config = dict(
    dataset='photos with spoken descriptions (Open Images, Localized Narratives)',
    crop_scale_min=0.5,
    head_dim=64,
    parallel_block=False,
    inner_norm=False,
    moe_every=2,
    expert_mlp_ratio=0.25,
    num_labels=250,
)
Rows from block 2, named by matrix and row number. Each number is 128 + 24 x the weight over its row's rms, rounded and kept within 0 to 255. All counts start at 0. Numbers have three digits each. After the name is the row's rms in percent of the matrix's.
# fc2: MLP down (model.blocks.2.mlp.fc2.weight, 160x480), inputs 160-239
fc2.0 110:112109120155108154154138122163151145139120115123142134129139154127105096129138150145138099112123103118132153122140084081167116123105111161157146156135101132109115127122133137128103128117162164130164171128120121177077120145163154143130170115
fc2.1 100:173129161119112108174132122142143099110126122139091132153111127142108114064113121103158117148141107155119109119138121103102137114108113094117116154118138162121122172122129113099103123161143135140148151155108129119103087095170137114140117139
fc2.2 088:113119092130130116051106121108118148126138109084142156095157147094125082146160146177121118112118147109087094118121143125110136137119146110066096077143158149153167115131112131105134102116087129135131131122096111130145173123128167124134126172
fc2.3 096:147138104046127162087116132121187168131154092068117115126111143124104097115123153178169161138062141155117130135144149154125117128126181140143142099131112154150138090106142103097144166129142097112132148141136082132185137087126098141128107118
fc2.4 103:126122104189092121186120131122130116134154127158192103136118132109194154123123123094083154120114169123158150129151087168147131092105148129133121128102112117150101143146144137159164126132104192093119107116160134123104108154121102171084130125
fc2.5 075:137159120114138155148081180131116135110145158138142112123141078121078131139150131118123154184115162101117120073123103155153144131114132177144122105119142135083130138151179139097108119159108090157162159110168129134158151152179160117103133123
fc2.6 108:180132085135099122152114159112167131107169095168126112156177150105136108104145183193160179157145138132086120114087129123160129112110127137163084177149147139158123077173141130112114136136130124142114152180131100174154102114111142121128130085
fc2.7 117:125120160153113113128150118126104155149136153118135098158160117139088140123141132169106094159143099119131096124105130103167148173120094152110098110158120121151098107131139158141089130120126120162144165097103132154134141122095189101141164133
fc2.8 092:119122123141123132188153131122112127114121128122132165171149119142118138107084138109083112114139151150107137146130125125101182105133124099174139139165157150125077117146083140124086126102161125068140115147129132135113123141116099095138152113
fc2.9 099:148137147139123120073095115140171082124158146154153090127123087072057144122166108086113114131058097135135130124120139167133086109151113187148118131122125096123147086112161113148141122144118100132121141117092169126112158119100127133119130124
fc2.10 095:135115120120079098147117101148104113152105149109097138125144158116128108107135102153162121155091105144135091151115152167168122134142088154175089084146113109174124109102123156084093101092153121125128109123147139161107130155147141129140095123
fc2.11 111:130108126084146132145138122148131122154146126085120124155106108122130151149109176096193140145103127132119160111086139127146143130172164079115157119105124098163142123117143098137129107111118094130100129098124159143141090100153129141153132120
fc2.12 110:150101107130130131114157148151106105137183137151148180128141094143107070123153101154114105127091099111096106120109119085175167154110114153132141115113159125124132098102098142129105156129088132119126156098126096163154154135102165130105097143
fc2.13 092:136113149107151171121129164188157132143149129092096106116070129153089138151120141135162211173121110110118121122122100096113126162103153142152118148107124155145134122113158141096114164123109107120109138105094182139113107102145161148173120109
fc2.14 089:100074120125136143161143115103079151122102139149107120134125169128123161126112089067118119104167096076138148161145135134142108141145123111118157146119107062139137156156145100141083131080098127092140119081143175100126115154130096154144109108
fc2.15 094:113147089201104134137096105163163120120118133133153106148117114127077111153136128152143081085158105173089101125136121144152123121145126162149128139116107131108130125112146173103109141146119141153131132144137150131111114115114138117099130133
fc2.16 093:138076116149115118110148096127124118127127150111143109209153144120113186144156129129170136137124092132137087148175174134148141128122152134115124133122130091159136146125157147185129143126099179129111113150112097137126160118150100173157127141
fc2.17 111:150116134121142129117154084154135099113140134124136117132130126099116171107123086150129166119130173121143129117102159143151136112132135167130102119153153173127146121149160133107125102130089120183122125117112143135088131098141125122156115113
fc2.18 093:107112105110106126079092160138097131101117122136143124107140122120182114135096089072113107131124098129115126085151134144110107138137130142136130124102127115163107111103115108117126159098143148097136132159128069157148144137113098119097098145
fc2.19 076:130132161105115121138107110094118100107080092147083103141137110093128135112117134120145084139132149140116148154158141129105079148147160139137125156107101064105128114106092137117130110145111120147120130123155151113164153142091135141131175138
fc2.20 117:108135138145174129150170125110159229160086141128137093155116158127155150122117148165156181110155132156128201141110118118111131121144151104137168158100117114167127117172186095129120104091188108121114122077144124126165124141138118163122170109
fc2.21 111:104144120107132157095148102135108162137125136126129173135180135146103073094136169140141128133142119072116138178107138129126106151142096163160119146135138129103130111127088123147102099147146081144140179144179134109095158142145167049114144157
fc2.22 097:111140158107171140160103139144110080142075154101162128123140113148089142141139129111075070130146120146147144130125086104110099143140111109167182112119156082119122161106086161134155141123135133062097098118131100123121114119143148140156106111
fc2.23 118:100127136154100140120141105085150119065141129172145105131123074147154157140153137128146146104089138106155136106124127110144161141114134127061174117106123107114142161126146168148128141094119134127136089095138121126095156150113084118099138146
fc2.24 093:133141146126117150138122098118098128142104145117098134132166118150148145095080125133194087100130114126139159146131101143146137126113092180157100130170130128155175121142139089119094154116119176143130191133161110104105112117148111116074165145
fc2.25 111:082129131129120129091101117150135153156158135075069135125126160111116162146139143109117129124108130130109177159147180146125094110179169109148140124137088140156125124148149105157150144128144130120110150123091158124140103124118127142125120082
fc2.26 074:135138097137112138088087133138111133100133147135112127141130143157070135130178116125141065127095118154094144104137137139125146096146122142143106100140111153111132108100080098159143148122142122161080132094138093139125128134146143187131086152
fc2.27 102:091136135095108134126105133106105145149073148141101108154149132138171113104090143133109102141128129123126164125113166131120140140118134087083157191098146115165129111140115112144147138103181180135145088114125158118109065102133090111107127096
fc2.28 103:123107091114148136112158150079108147120088161143190126155111102135179089107139164142128085113151121089162115133116106079157157135150144126117142120092136126093112137180121155137122133139136161129153122114144091112147149127128099149118148159
fc2.29 097:133128152155144121118159126134178107140080143137135094127141145134133155125153165129166150144136118089101098181143130109196103182128133143119128110139135118107109139145153143108140120105142162122092165140150191132096159183172120150115146151
fc2.30 087:125131137151110151111083116102172104109105118101138111106149123156138091117117093117133123107102104115140109112143092162089158171127106110138070107169095109134085113139125149111119116114130125093133168185154132108135151165145115092133143137
fc2.31 078:143162141106144131156115126154151140067146128171117149143157167131122134125134151117085138143165141096152137128159173132126135116148117158118158132145144147116168123120091122118100118145120135101147117125139139135176141124117083115114122169
fc2.32 107:128101139092083113107142135150071100131124141099106130112116088099088149150128099130141091107135125116081115129130160186089114118110140102126099124152128150102126138108109110093134115145119115127115143130140157126170122101099139112152100084
fc2.33 074:126129090104129125087096136143078115100141105130149139152146105127108118143076144118095078137159128150114109086167115146171115129149107140159116126142128124092106148156109157116109117117090169153141121096122129115127107085141119095118082132
fc2.34 110:156195139084073120127148127167145145135116098144136181146105133120114114117135100133116094103106114136124113141092115167142119150098078147142110091161134142139139089124111113125088099126115114140141156164137124163138113143123150068096100131
fc2.35 098:128104141139156175105136130091109131110105090169151144142125111128136093119130145152153124107061142127138137100109116087149164128123109174138142121174151138131118108126143175143123137105124160144122156149134088130115182133155114140128197133
fc2.36 106:174141097187116120161112147086156158076142147139092155123115134162157105166150143124141139126096133165099109100129139131127143129098161108170142128138131145119129103110130135143138095120121125085098139157136126138157096128130117129134127114
fc2.37 102:116138106113145153143097099134084091164131143114140098085110180103110138101100124106144142149113133118141139168178112128089140084112153125114156160109115123081131111133116112156147092136129092119142106102123089148128085086141115112154116178
fc2.38 111:145127092144127107190122146126167144109106075159143071150119182128158117172140122144122180101178143123144153157113126127125147127121149136167142149136136116168149141128115144149108116109167163102122113136097150143101105178146121170119164096
fc2.39 107:110128134108102112125127119118093112123127129087068090108131122113092150146108137158112092122183119155122127131152128155120146111117147093119126133113113127120092139111103077099137147095144127157133114137145091128146080127096142142096126152
fc2.40 097:142145143139077079130147085097144125153114114156094072151160179166137133115138140119166148140129123115147137146097154099138128123157144173134156127138143132091092143125114151105087167085135138113105109165157101126092146145107141122120153129
fc2.41 099:159150118112118093125088147128137145152148085084088111114110128192143101146177144157096125142157135130089123137085185148108114112072148082148144079140126090131134118087110144141170121137125134114100160133126142159139139144125123103163109111
fc2.42 107:136122172120098192100122094128188115112103155136129097132120095137099132084099123151149109146133142108125077141144131108117128156136105138119083142168100127084108106104149131113120147163149118084128122104144143100116125138164157061100122127
fc2.43 093:125117132150139133132127120136102104143094147135172145142126103131143139128136138152170086158117155132170100115124122158144073101125141103144136134096132115129118136105123147197162128133119180146109103143134108107116143165160152129108105147
fc2.44 076:146165147109135137118109144125142105132116133130141135140143146103126115138143129114162145139173080138134123139086142119137127119109105143182160155099122130143139123136108157151068102122136102112092071115127112113131103142132161126118126105
fc2.45 115:125140140153191126143122125129128106065128127150164074135084130139163118135125128068104141143109112170139158146152127152133156125139165099118125138083109163121160145147160135124126142132106178127130126088100144163101116082166093127171151125
fc2.46 105:104090099131178136138152145141117184119137096131116141122119135090144133144135149198105094154148122086111152118135143096115109123114100162112111120118163139102137148154117147154136116124135147117156150123139092124116164113103151139135157141
fc2.47 097:148137123106115132129133136072102145122130097165112133133081129110168139119122104112111156139158078125139161107084129133128171077118092090103132166125138128133102148117139107139093124111143108130155087094130094087112092102110120105129115115
fc2.48 105:152091122123141141144153091085142174136098097148106067117125143175146133163147109089141136082135160140166148147106125120150157140167106126110188205139114105150129133168143130125140122083111165121164078120110142121100144144115105165148149122
fc2.49 106:111134125104101130110135118115129161153144135121129133126116138150085129160122151124126108121121135113120148146124152148092128086126129099108117157142136150102118132136145080163138110100106099132131118151100112107151106109082129156153103122
fc2.50 096:106132141139178145100181170102120162152142134084162091100088194104136137148142145124109109087133128102115178155162168146092124136148106156130153183145125137139150119133133123132145109142112102128178119093157142156151098128116131130146144129
fc2.51 093:094131119113128120129119101112129112117153141123090123132149136119148148128143095100090139167174134145147116135165112106158170159110143114131108144109145112094093157079168138123153153117125157111127103134169120122141103177127142153140139108
fc2.52 089:140142121106114109084124110147105116127094133138131178158147088134136128150104109101133070103101136085094127123122071160133150129104139133155093088123110126075097139107120138090106120135142136141148129159089106120142149142092104133131153142
fc2.53 101:132105129117139088142166140132078103115084122129109112097116115148119094134129096130078107117125123167130143124146141150128131169151098122085115137097138137105128145127098144111166114160118131131142120150176109157130117122106112075164099100
fc2.54 099:121151138116087096121093118139110103167153178103127097089142114138140117117102118174145160143103109138125087144117131112106137131122152117170098108156127122131154115046121147124118127119122134113123104155109132138153113138134089149123103114
fc2.55 092:150150098098096122109134145118106118128148082078117127129096119121077088092131109170126118116150118140099154139126138137106132154143121114112100105146130153144124101155151070091159106143138120155162156143112100164154145123125142125161137107
fc2.56 106:134105101154157117112132120126085132111154151137118136171111102152131098173159138107142134141109155096099062143111108083161133137133137117160139119133133142140111095107137166099114191108176151152089125137140116155118175125116153127102156150
fc2.57 103:077099095105185117168161123116127122107113106144085175144082135117167114126147143178087121122137125127138194095101118139139163124129122128144154143130133117142122133159118150147150114114132117126135126110112105111119114140118133140168157116
fc2.58 102:096124103132122089147158137129112143160117123151090135134118137123114138145154110125076128094131150086119110105080133154105156148125207117136147121138152162132140117118126091146195116108120146094094122119136155139120084117108141153131075135
fc2.59 108:102085131143142089112147163152113165097141103163157153084146114097132111141157109114127102114108106123107114108131124137112131137094110119111154110107121159104112171148155063170134145116073138139130132114130077135172104145128087129127136120
fc2.60 107:115124121127139178116114097143144148121110137158171108120129145127161153136087166133098131123135137090186124178146090097118153143152113142135122145119107117131135145135121177149091151132160126127127109085170141076111154129171146128142182109
fc2.61 087:124133116095113106071105130105155114113134121121137163113129116104098100128135175159083096119099118157150132100131137166137150138099102119146118102103116120118099132141086141125113154139148108170122132151146116161176119166135168088143124119
fc2.62 087:125115155134167124110158149152097100115140107173073124138197162159119109129098111137125066117147102124134145153137079083118129155103110126095136137123131142074137151115120083126082100127120190143115148131148137126142101105143081071133101084
fc2.63 107:089107116121178107122156140153160128071143135118141118126101116150116134141089183162170154153138100114139121138140119146108123155129153119088104124148079164108134147146101169138130136160118082123115128138123136149116124145160102101105167111
fc2.64 119:132161098104154168097120120107163205107119124147140140126141182102092114102116125170161124125128126110149133123123123076142151170158109115119161118103103128118120129130123119124141098061151099166132133109176117102110151122144153132126123116
fc2.65 103:143127143146139146136173161143133169150131123137148128148162138150118092131141159166150160128071097101096137150119127105090137156147103140130110150117149146175114128112119156095107157101123161120120149142149132139117154119147126132181153137
fc2.66 100:185137143159173146125130143165117117138105123172105133115134114131169133081156157135137141143123093110128141101113110124139143129106096164105112153108150127155132152155170131156131112111154129142137151121137155132107161135142140118128138177
fc2.67 113:145110139140102138091107116109133097100144100152190141089151081167128074124128157142135075137149179150134090141123158103130116072120125158118133085108135102096079118060091137156105147160131149128096090151111078140126131142160162128107137121
fc2.68 101:098158118147153129140102124094146153161090102135134073105128158118114155130122062099125173105138112134131139112147102154087113074175160121154113135133155113125112082148154128129120124111119150120128119142104106101133079141103109164122150146
fc2.69 106:122111126146123134092088123138151111133133124164162136136146113152124095161103121099144136115135123151134145119152115164141127150140138102115139128108131150131120145075134127137115130111125152155107076131105098160151078082107127110142145120
fc2.70 104:132166169162124174122143172137145114111121109119178108125150109122124131147091159104120137136141103083129131126127073127122174130152161146132113138126128109130119114116134182150153158149159150127137114119124099183124127111139130166127174120
fc2.71 116:113113124172173146128133149095153154104122143133140111153112135148168136143129149114115175111116159125142132079139114108142154100135119129141174158107093121168140147169151119157138135105129172119112124105138150135112148084154110173150194113
fc2.72 113:127113138129087164117144130114125166152135128098143158171125109133113151137133114099111175115150154099134103140107134122150114144113123166165113182147139107159116094149124155124126118170144100083121124122115109128125147145135118148137191128
fc2.73 088:094143157129118111155146109127123123152123108134147116116119153104137107186119133113141156137169121127119151149165133136101111145137128154125132101106148110162136121150112136110155105122142133169099124105124080124124131119110091148129148157
fc2.74 096:135181105155111135093148118154138113098092100130125077124129101158106094104076153138164118163076118120105093159110134115141132111108138162125109152126091164141114105089177109120108157143136099147121145128105136121128147088109141169154156102
fc2.75 118:115141126121128096115130145150090131085130134141151144135108094173153120132134122113126115124129119147100125102102150152095140118113135133105098085104106143100111113115126133122126143170096083129134134131133112160125157139117150096119141113
fc2.76 088:178141113130108097149107115140102099125082105094117151090134105113172097119104120110121097121129115134126122106087138127096168095134141113132140121109171123109139139125068130095119101102133117129131122148100123130185115135149141060127106137
fc2.77 102:087148154082173106126162136114110163169114145131099124144130178088119112148113137152102104089136136119153144150125096100113083179132108157126127122148143134117133148151118124120118105111102128108165138126158146080117130152136136120132106121
fc2.78 098:159119104109085131142125109114084136138100113129127161120101111117116116131144124153093129154145125141109121127124091068123133123135108146090086118143137119129098125122101097101139149130161060126162160121125102116156122091105147084103115128
fc2.79 070:168142144111138133122113099091123108118127083124137138131144133175109138116105091149130174129103141135108104092153106153098158163133136118138103135131124139107135126119098139127113074152174095135070136128151107143109116160140174136125105129
fc2.80 091:120141113132097122158074150148104125119197126125121117125139168115077117108162097136096105148162121102133131165126141111111120127092096101123077081153162136120084115087080138119130136168144118127131158151138131146150126174079129079107093133
fc2.81 079:140080110133119087111127151114139087106165135084134142128130113088102113143131158127126117116112134113127161122145079098172140125143151166121149153134157115158188105134151110114155117094132087173103121086077187124140098120124106165135097116
fc2.82 097:132116131151132137135099113148110145127137095088110126103136125110104120109135155108152163150125110097138137120171077119147122156110106151142165135159155124141129116136141159092124092150127121170152148163132114123146179114115163128147144140
fc2.83 093:128110137153141141099160177136113137153159132130116094146122121106108130109085150123154127099103124114149153175111133130131122163160087191140104122118124151134143117133123104080121124144123119157126137126117140129120161109128111186144171096
fc2.84 095:122131181122153136105138143117117076115175116115107106138124124124101118140150126142103126106106106121120116144141144164115130151123150126112141133112106144119199121129145147135117117092123098086131115121122151094138115147111131151140096130
fc2.85 097:130123060110075135125114126119135080192097104117112128141111139148125109148128148152100136107176121145148102103129129129111175138083139127162119085144183130114099138115092157103137094156118126094101119156138131118150062122106134110122143115
fc2.86 106:072164098079145139096121159117139151155137107095123150154135148088100127133093120157113088133144131094103175152116150135114108141136097133131170098137116119111134118158132090140104148107157123158161147101110152143125131126090150087121119120
fc2.87 086:151125102145133121130138125132138140103136132125107149123063096128126134146148114129131176141156142114133105090139170102107139135124178106133098127137103135114142126185141143091179123127097161125114121106114115147151099122094102142134137111
fc2.88 090:149157137093102127156113104145092109119139143096113115094128142062097105137114088138150100113107101145100125092133141149148150114146108136158145153126124111100118133106053114072107129142137147116141132099150110119132114132109094143115123158
fc2.89 100:151134131120132138162106132120121176107078090122116078155111140141141150122139123108138154141167135140111150137123102140124140145130153119137133142125116147166113114135168102090136098108134162147159104096138102108090106152141112185163133136
fc2.90 091:102130132130153120141156135106181158108121151114153129140102132161116105135115107135152146119129120102126173104116121088092114138115100131094132160123096100146135111120201095169104168128138122157116157085128135129112129167165155102128152135
fc2.91 102:136095140163156157155131163152148127146138166213170132118129141162153137100160139137136146084105143146133135106119101108125162154157108135144119155147148116146117120133140147157149122123134106105129134084104153146120148116147143123129148130
fc2.92 091:128094143110105119130132119153130155113117109098133183139164155138092151138122136179115098130154114140119127145111146065127137106116120145128106146139161114098102084126150114073137131151116105147149156113148129116160117086150147089084104107
fc2.93 102:151130097155129111138138114120106111144118162129093051104126157129109129147146126141135101129074152142150165119096161087088160153106168117115153135088146118131100153134138150088137120118119140110133153067138107119116146116128089135135137152
fc2.94 101:130161125104100126131115124152142129124109119109115142164130123117103140091146152173150156144143125105117107115114135140164081129128077193151111112120132135135139098161139142101094123115138098146169169135131158125139123069109159147084129147
fc2.95 076:110111112143119104081140123072110099160145106073083120130126114098130106122137158109109117133131142113131149149126109118116168075070118097110117131119133092149114112113147114111138129158154150100119133155146108104172095167171099123149130116
fc2.96 099:154144083129148099093146143120117130100135125084121184102144101080099121129138119111126135115100152100148120097124133103122111120136112124109084076100122129073141097120097151138144149142100072181144188131102091139135165141124124081138089136
fc2.97 080:171111149153137094151108138113053098136170195153147106125115128119121100144131141165131142133114092114115135129095137120099114110109137128155120139134126104113102151116138140123143176150091115102107154149110165096108122130089108166128118094
fc2.98 088:146097052137118151087102101125177133134120121095128100105149116164117131121117157132144139150145127133118094125143101104159112089117176093152120131108142112125135146114137189153154141136128127125110141172113110115137111128148160141112115113
fc2.99 103:130150135103185128165139127115134150130069118128081122131152144143144163131108149086116128116123148093145162096152077150091121105159127152126114140143109106125161139122131099135128112127103114116131122131116175137112143111152145179157170126
fc2.100 124:156187127155103081133125124139120108096086125108100102103114144154123144114131097098121142079146177176125129125157093105114167115103155112150099115175124090105120128155138138132146098123103150099104128133086112117146031123103118115100114124
fc2.101 137:117111093149193120137158149115127199102106106140165149144126136131167148148136120128103147138160141122105174082124130157127143114140176121130170142105112143178168144178157120143115131115116162097098116104131120142105121145142128172176152111
fc2.102 120:107116115152116107112109168115140099106128111117142135097121123131166118163106082121126138128103134159117122125151134181116147122125167092125153105109162143144141131116110122101156142152102129136101123137166147153126122116089107157111120138
fc2.103 085:111086085144101115139148114132159118147117108114119135139149145137099120090145129131111101152150130141111112099114101133118105127152137173150109163123118175151100139131137142070130147136147161151155135131159133132127136110138130153097161122
fc2.104 095:154155167166122109160165116116136104113122115115143128145159140160209155107096119116174153138110099123132170169130113108078145136122141106111143110104107122141108148117122099136111086156136117119140125132120124124108178135137133176116170155
fc2.105 099:133147113150135107114104141124149099116150132096129206156119113145102102134184101127119153167108121140102091113127158114139150128127105159123070119139129125157138090109150146158125086121145104104137125116137125121114128150094167154104114113
fc2.106 093:105120158100132116081146123126161099148104130135148102140169144131095116167139178125152115152198071146113124170151121073105122130118123155128140125154097165136165107147152111144127158116159116136141138135143128144154129091118124135128180135
fc2.107 094:120147071162082138111111090129102135144182100122113165119093124175119106125121132132148134143139136113122136137125121163102131152138103129137102117109118162112073105115153095127096111155133105136189156134099099140142160128093142120094131102
fc2.108 082:142120104110139099102127161153119155144156107163139115137149088109127101121116186148118140145138094098125139133103106145107109090136132133107102158146122125147113119154118113133101150124152080119136128146129104168150110154161138104121128114
fc2.109 103:132134113097083160102140122119166118146144157106152131094107109102137177106120093118119109121102134057150108119155124133134106091139071123136116161104159081130110107119116143116100127116189150119097130143119187097098126133141135134131129136
fc2.110 102:140170076084121152178118170131125116090189118141136164134099151112159131129111102146120180162127157116100088103121124147162107125133112135140104090150130149129127109105161144114140129136110117113075140150091139156139138121128142152140126089
fc2.111 114:124146164118095134107109084104153120161136155152088096126147151111126187090123156093125128155138118130121160153119137138142100123156125131129119122127129116125160123105190112157106131140153101129137127151113117145163107124137114131128094109
fc2.112 110:130123129151111091106107141149125062130132124105121143142123113132149126142114126082092114175107141131115081110156118121135122119117140101165132068154144126115121123078092126131133121150156110100095115159121099131140101128120145101113138109
fc2.113 097:116129147158113090131124151093091107101123161123179113140133121085112114160153079074094103109146145118152107102156137100113129131116111101119167149100156155105118156099113120154154130124124119138154134111115125162121115161058090098106126146
fc2.114 098:101115099125154125154123157131130104119115112103135099093097103092152095128166101134093105117130091169142144082138139135095145134160176057162158121119130136162124130113169165162141129109070137173127121130121159130132103109146063104107131136
fc2.115 107:141090119098105132110115092143092120140153080159087132109149111123075134139151169175087087142159109121135075115153148146124101126097137147099132102088112112080116116088099144109123171152113152143155206164157145144130163105133150070108112134
fc2.116 099:121126092139114125122151125110067167122111110109150132149134146139174073167140113130149093099136119156135099097115120143100140101163138110139164167117118127143122126152063109108156127133165145119156092152143111122115099122144129121131063166
fc2.117 096:091116106118157078097134157164157169153137113122138143125144163136111176124186104182131129122124126113148159167129176154118161136141112137153149130098131110129183147165090125106114101150106150105124177121155120138118129108128129104136168152
fc2.118 117:112112120077130110130123172123116127127149114128082155120095087127142135177131110110107121139136157142101070092112138123091135119086164090135102119160147126100089142093103152110146122152126105115088134140095101106133086125118136112133065115
fc2.119 073:111113115121099104167153130082135115173157057141103120144144108126128114117177171132103187127088160097101142192134105116129120143142152131145089147141145126111144129128153180103077159116145115162132126117159107138094126085151129146180145121
fc2.120 078:142140142135103116119154138129104105127125143074089135109138068121141155140108144129139108108124154121117131122087095110086118130107131129133155150139117136095129134123135135106102141135106108126142107116114162119178102102108168141055144164
fc2.121 104:114159123116127119096142142112108059131116176172132113086152089105141101125122093143106064125128134148171124106159148138125128121155150125108127149114118117093095172061080147163144125124100137111135129146145128089120112138114119117089073163
fc2.122 079:122146107113100119086099105106134132130108126099137077121110120102117129150132139122138137145143111111117125120076128123125147111146121147093160114109164191147141118129103119129177161173101119124067074133125092091143106075117144126125139154
fc2.123 129:132145119115094144089084165125147091149110137137176172100096123157132119077161135146129138130110189154145148096112161135144140146134100118135088108123138113109111120089165145138123149124128095110111111124154145118115144099122118113105095109
fc2.124 105:161138123130148126146097147118144153159151127075119120124132136148129129093135149157133157134090127142108126132096127138115133109142157152150123130131138099189158121127111147152126146107178152127140139145096118115128142120118162170113134111
fc2.125 110:156142133168120108131138117109115100096105117147138105129128114091140126157164134114159104114129102166130094141124093131117135143134146135095166135101124157114150150111107116119125141105104134136137077111120103087099125153131115135108129197
fc2.126 120:132152114069142130123122125131083130146120105149119155096129108135102122118136156133090140164139093126129131150147121124101121136126082132106126108090117127095158177084091114130143133148109072144164153122136115136145105089120147072138083115
fc2.127 115:153104176116100152152131152153112076125156181145153157121114084139120134078123133129101101148095107115128078131130146114157113157068106139110119157097144134108136173105118178138127106147141107130140126120122156127122124109139171129107125145
fc2.128 099:145100143153170138112110121170155148147154152118111114133136135118084193167142140148098092134141143106109145148151122103148106150131123171109123148125127119091121159127121155110130136147135169137157139101132125150146077134142121152133129127
fc2.129 102:103110108132157144089170152159148165115132150143117107112151114126132110111130182090151171168131113146156132141132116118129103111184149159064140095079117165119123152153164119135126105156111135163169163127145113166066171124167149128148132149
fc2.130 102:125135140121121153075112156147086080123124120102123163111082137107095145109122130131103098132118111137103120121158160141132096122143131119125120134139142154101146135085093109152160120150094096134114159148141131095142130123131139066155083139
fc2.131 094:089143175165117134094111148130147142118131149108117117136156136132141158138104136160165132116135104173092142117135122120127091114127120106187154110135140092133115113150127152140089113116172087042125127145122133101155123127126099174134120109
fc2.132 120:137117127092166147132134130127117174135127151107160152163129169118108121120144169153127134154116110109120152150121099145124099182121101185114151148088122129129165112132139129115110105111156136143153147121116126121119186147125154119158106132
fc2.133 081:084107086100115129102080153153142140112107143139104129098139138161144112116116131140079140155154156141160135128131099159145089126089113125104159092144128095138201135105141132124131125120158124113085148127110120149125099108092140153108130119
fc2.134 103:084096110132148132132102140110121122113128106131172141059117172131165135155137095111134139088066156151133142109148145139125123111155160114097162147135132129127095164151113135134140119134104127073101144067115155136146111135132135112131091100
fc2.135 098:126087135129169108108166074128026128118105125093081103129143109127099137143123145109121129083142128088143116093123148138115142144114132089089183154123133120102124145113127144116138144131079147139121158121124105106129098119113114130165131126
fc2.136 092:170157135096143112137069121160128107129137098123111147162124147107075142122096163132132131141148139153112115130112121137121134141108107170123142147122138118127107098100075087127092092129169113139131139140089097101153076126087127115141106163
fc2.137 100:151130111129132075097151166177146076178110109125079100108152147120123146147176103166111121134155113135130120074128171125142109146117127092125154094135147114102167155144140119149132129147152144137080101154157151106137114125148127154185118132
fc2.138 090:124088155132177130148168155091124094134099158121142120138111109109138110145118113099144099124127136123132097141156145099101117120137169098105170125116115116108107136092102116148138127159100144084131131121122155093116146090146129124131123131
fc2.139 109:083097136135128121118119145134103139119107122153127102134149120104129120133136123104093126091121130092150155147131116117104153136129147117056168163111104147106153142167168113172126095148090146147137113100121107141104143106134132165183164138
fc2.140 101:146155123122098110093072117114093100115133126158137110055134090136140102129126134108077132145095123177135069115097134135119111099130115041087077089156133117069166137089142147151128125143128150106091155143119117110178118145158125084084064126
fc2.141 108:133146131094086119131105113109148117114130140125094162092082120130120145159118108138128153106110140160092122123101166156132097118150149102138089084140110106080114112111091135124127105148123161125141080097106149142165115131102103104128068117
fc2.142 109:146203126090145110144124113157124129153151156068077140082104114110118157125154062145109097115139115142148158120131105142139116094096110081145107118122108126122139151076123141119084103143124049113146141142101120100142138159099129065111082082
fc2.143 102:139138136130064104116105090096126100191114127189149146111150149081151162130155085119134122084120108154134085141141113165146114135135103119136134106157148099130129149118120167156114090117137145108154101132116184130106128131115109156119119133
fc2.144 099:098102147120109136143180092107124161110107112164103124134113146131130112144088135124160085090145133122144159106096145123128117138136145138115139171125145107165132104152131084168145124102106113149126089120134118133077118122120071100090103181
fc2.145 111:152144109163146106151126170126105133126120140187154126158157112134103100155109121123155107119117110143088121110106104081151144139128087137094094107155144121149138108109157146152093131133168148114115145142142086137133156161100118094132099164
fc2.146 103:125149152107096125126132087141137094106107090124096133091167100101122163112174109119105125115121134137137090149097126178142124122165099156099095084094155146080125100138106140122148121112089147103136079126114144142095139117129147092151107157
fc2.147 097:131128179130104123164129162183136081112158184149123135131113123131154156156145072162129120149143154118119074150069110141148097134106085115162099105152168102173147123092112125119148084168130123140140106103116155135123143110108179065134087138
fc2.148 103:132126111107139102119112144146113105141156129144098107145178131124113101151131111156108115147127127121118113163169112138143142117137178125107114104106169131117133107140111106142129169159132113091118122209102138161144153148138131139129154144
fc2.149 076:153129192123152140105198132132096103127126139111083116118087093133139113111157107115128060082062112131126084124139121142121131147146132150105164126105122144137131145131144112140109153120117111113077127150144126155093123125113140127116150104
fc2.150 087:128141133102114151138150065154136128146118153143094131152151144105145143126119113138120119134124103098129128153085159154135118145154113124126131111142150166119144119125127133099140133117113053147167178176123137104117115111104139106121132146
fc2.151 101:115163074103130090122180145091144134158116113095123144147074153113098184159114106123130138133131107150110154125101126165120120152111138098150145126109155127148143102161132088095135115128125134161100110146132129133153075131106119111164088105
fc2.152 116:146125140161113125133138155124133126136126153108132182122132070134126159118127116150103116109142146138118097104120149115133160140104099098127141099178170143140126114091111160122085102144109114136120113154107165123147128168090116124121081114
fc2.153 098:126093133120109113172171125137039161138113168125098132125159153116141112077097143110136157154156092124136166106145104118110129111152089137161127155075139123150151109130113134129176162117130124140140121162113110150127155160122136178102127122
fc2.154 099:110139126141096127122130151183121081137130142145130133139123130113129152145076146126098130159094128163134130108139140162134130132098173096119138084113098102136160133125125101133146125124114143093121099119133151100189105081133101143111074153
fc2.155 108:104148158115106133110120135149125164118124101158122113113099150122123126118115101128109139153124142153154160131205166153118127099162154109139162137111100131133112112172173108132142122151139167119130091106172105103080132141161123166134126122
fc2.156 081:157128113153151140143168166127114121124102113158137113070124204077093145124126148090126117188143120133138144157162146133114111121119114123147110142124091200077121130060120180119099130149123150150128122147142147115150111141063133136126124126
fc2.157 083:110134149131132176128167116113146122073107119114159106110106171125072142116087111101154122135113137142152122137104121136150156109120117145151123094089121132104146123175142150092111115121091142120143131148146108144095137133110132113114130131
fc2.158 094:132080164144115112140095122162108092147114155133179148148165121145147155117131164107143085132142134157105106089130142138118090184075123108138132161134145130131077166128076141127156129161177091117127117147142124122134159149151135082116109132
fc2.159 103:088101182137094167156126065138136128103134119165138085140087140116162101090103104098114103141109108159138154094151103122185129122134126135142122157143130089107147165104119143133101112120113141115133097125134131128145119119156119136120150164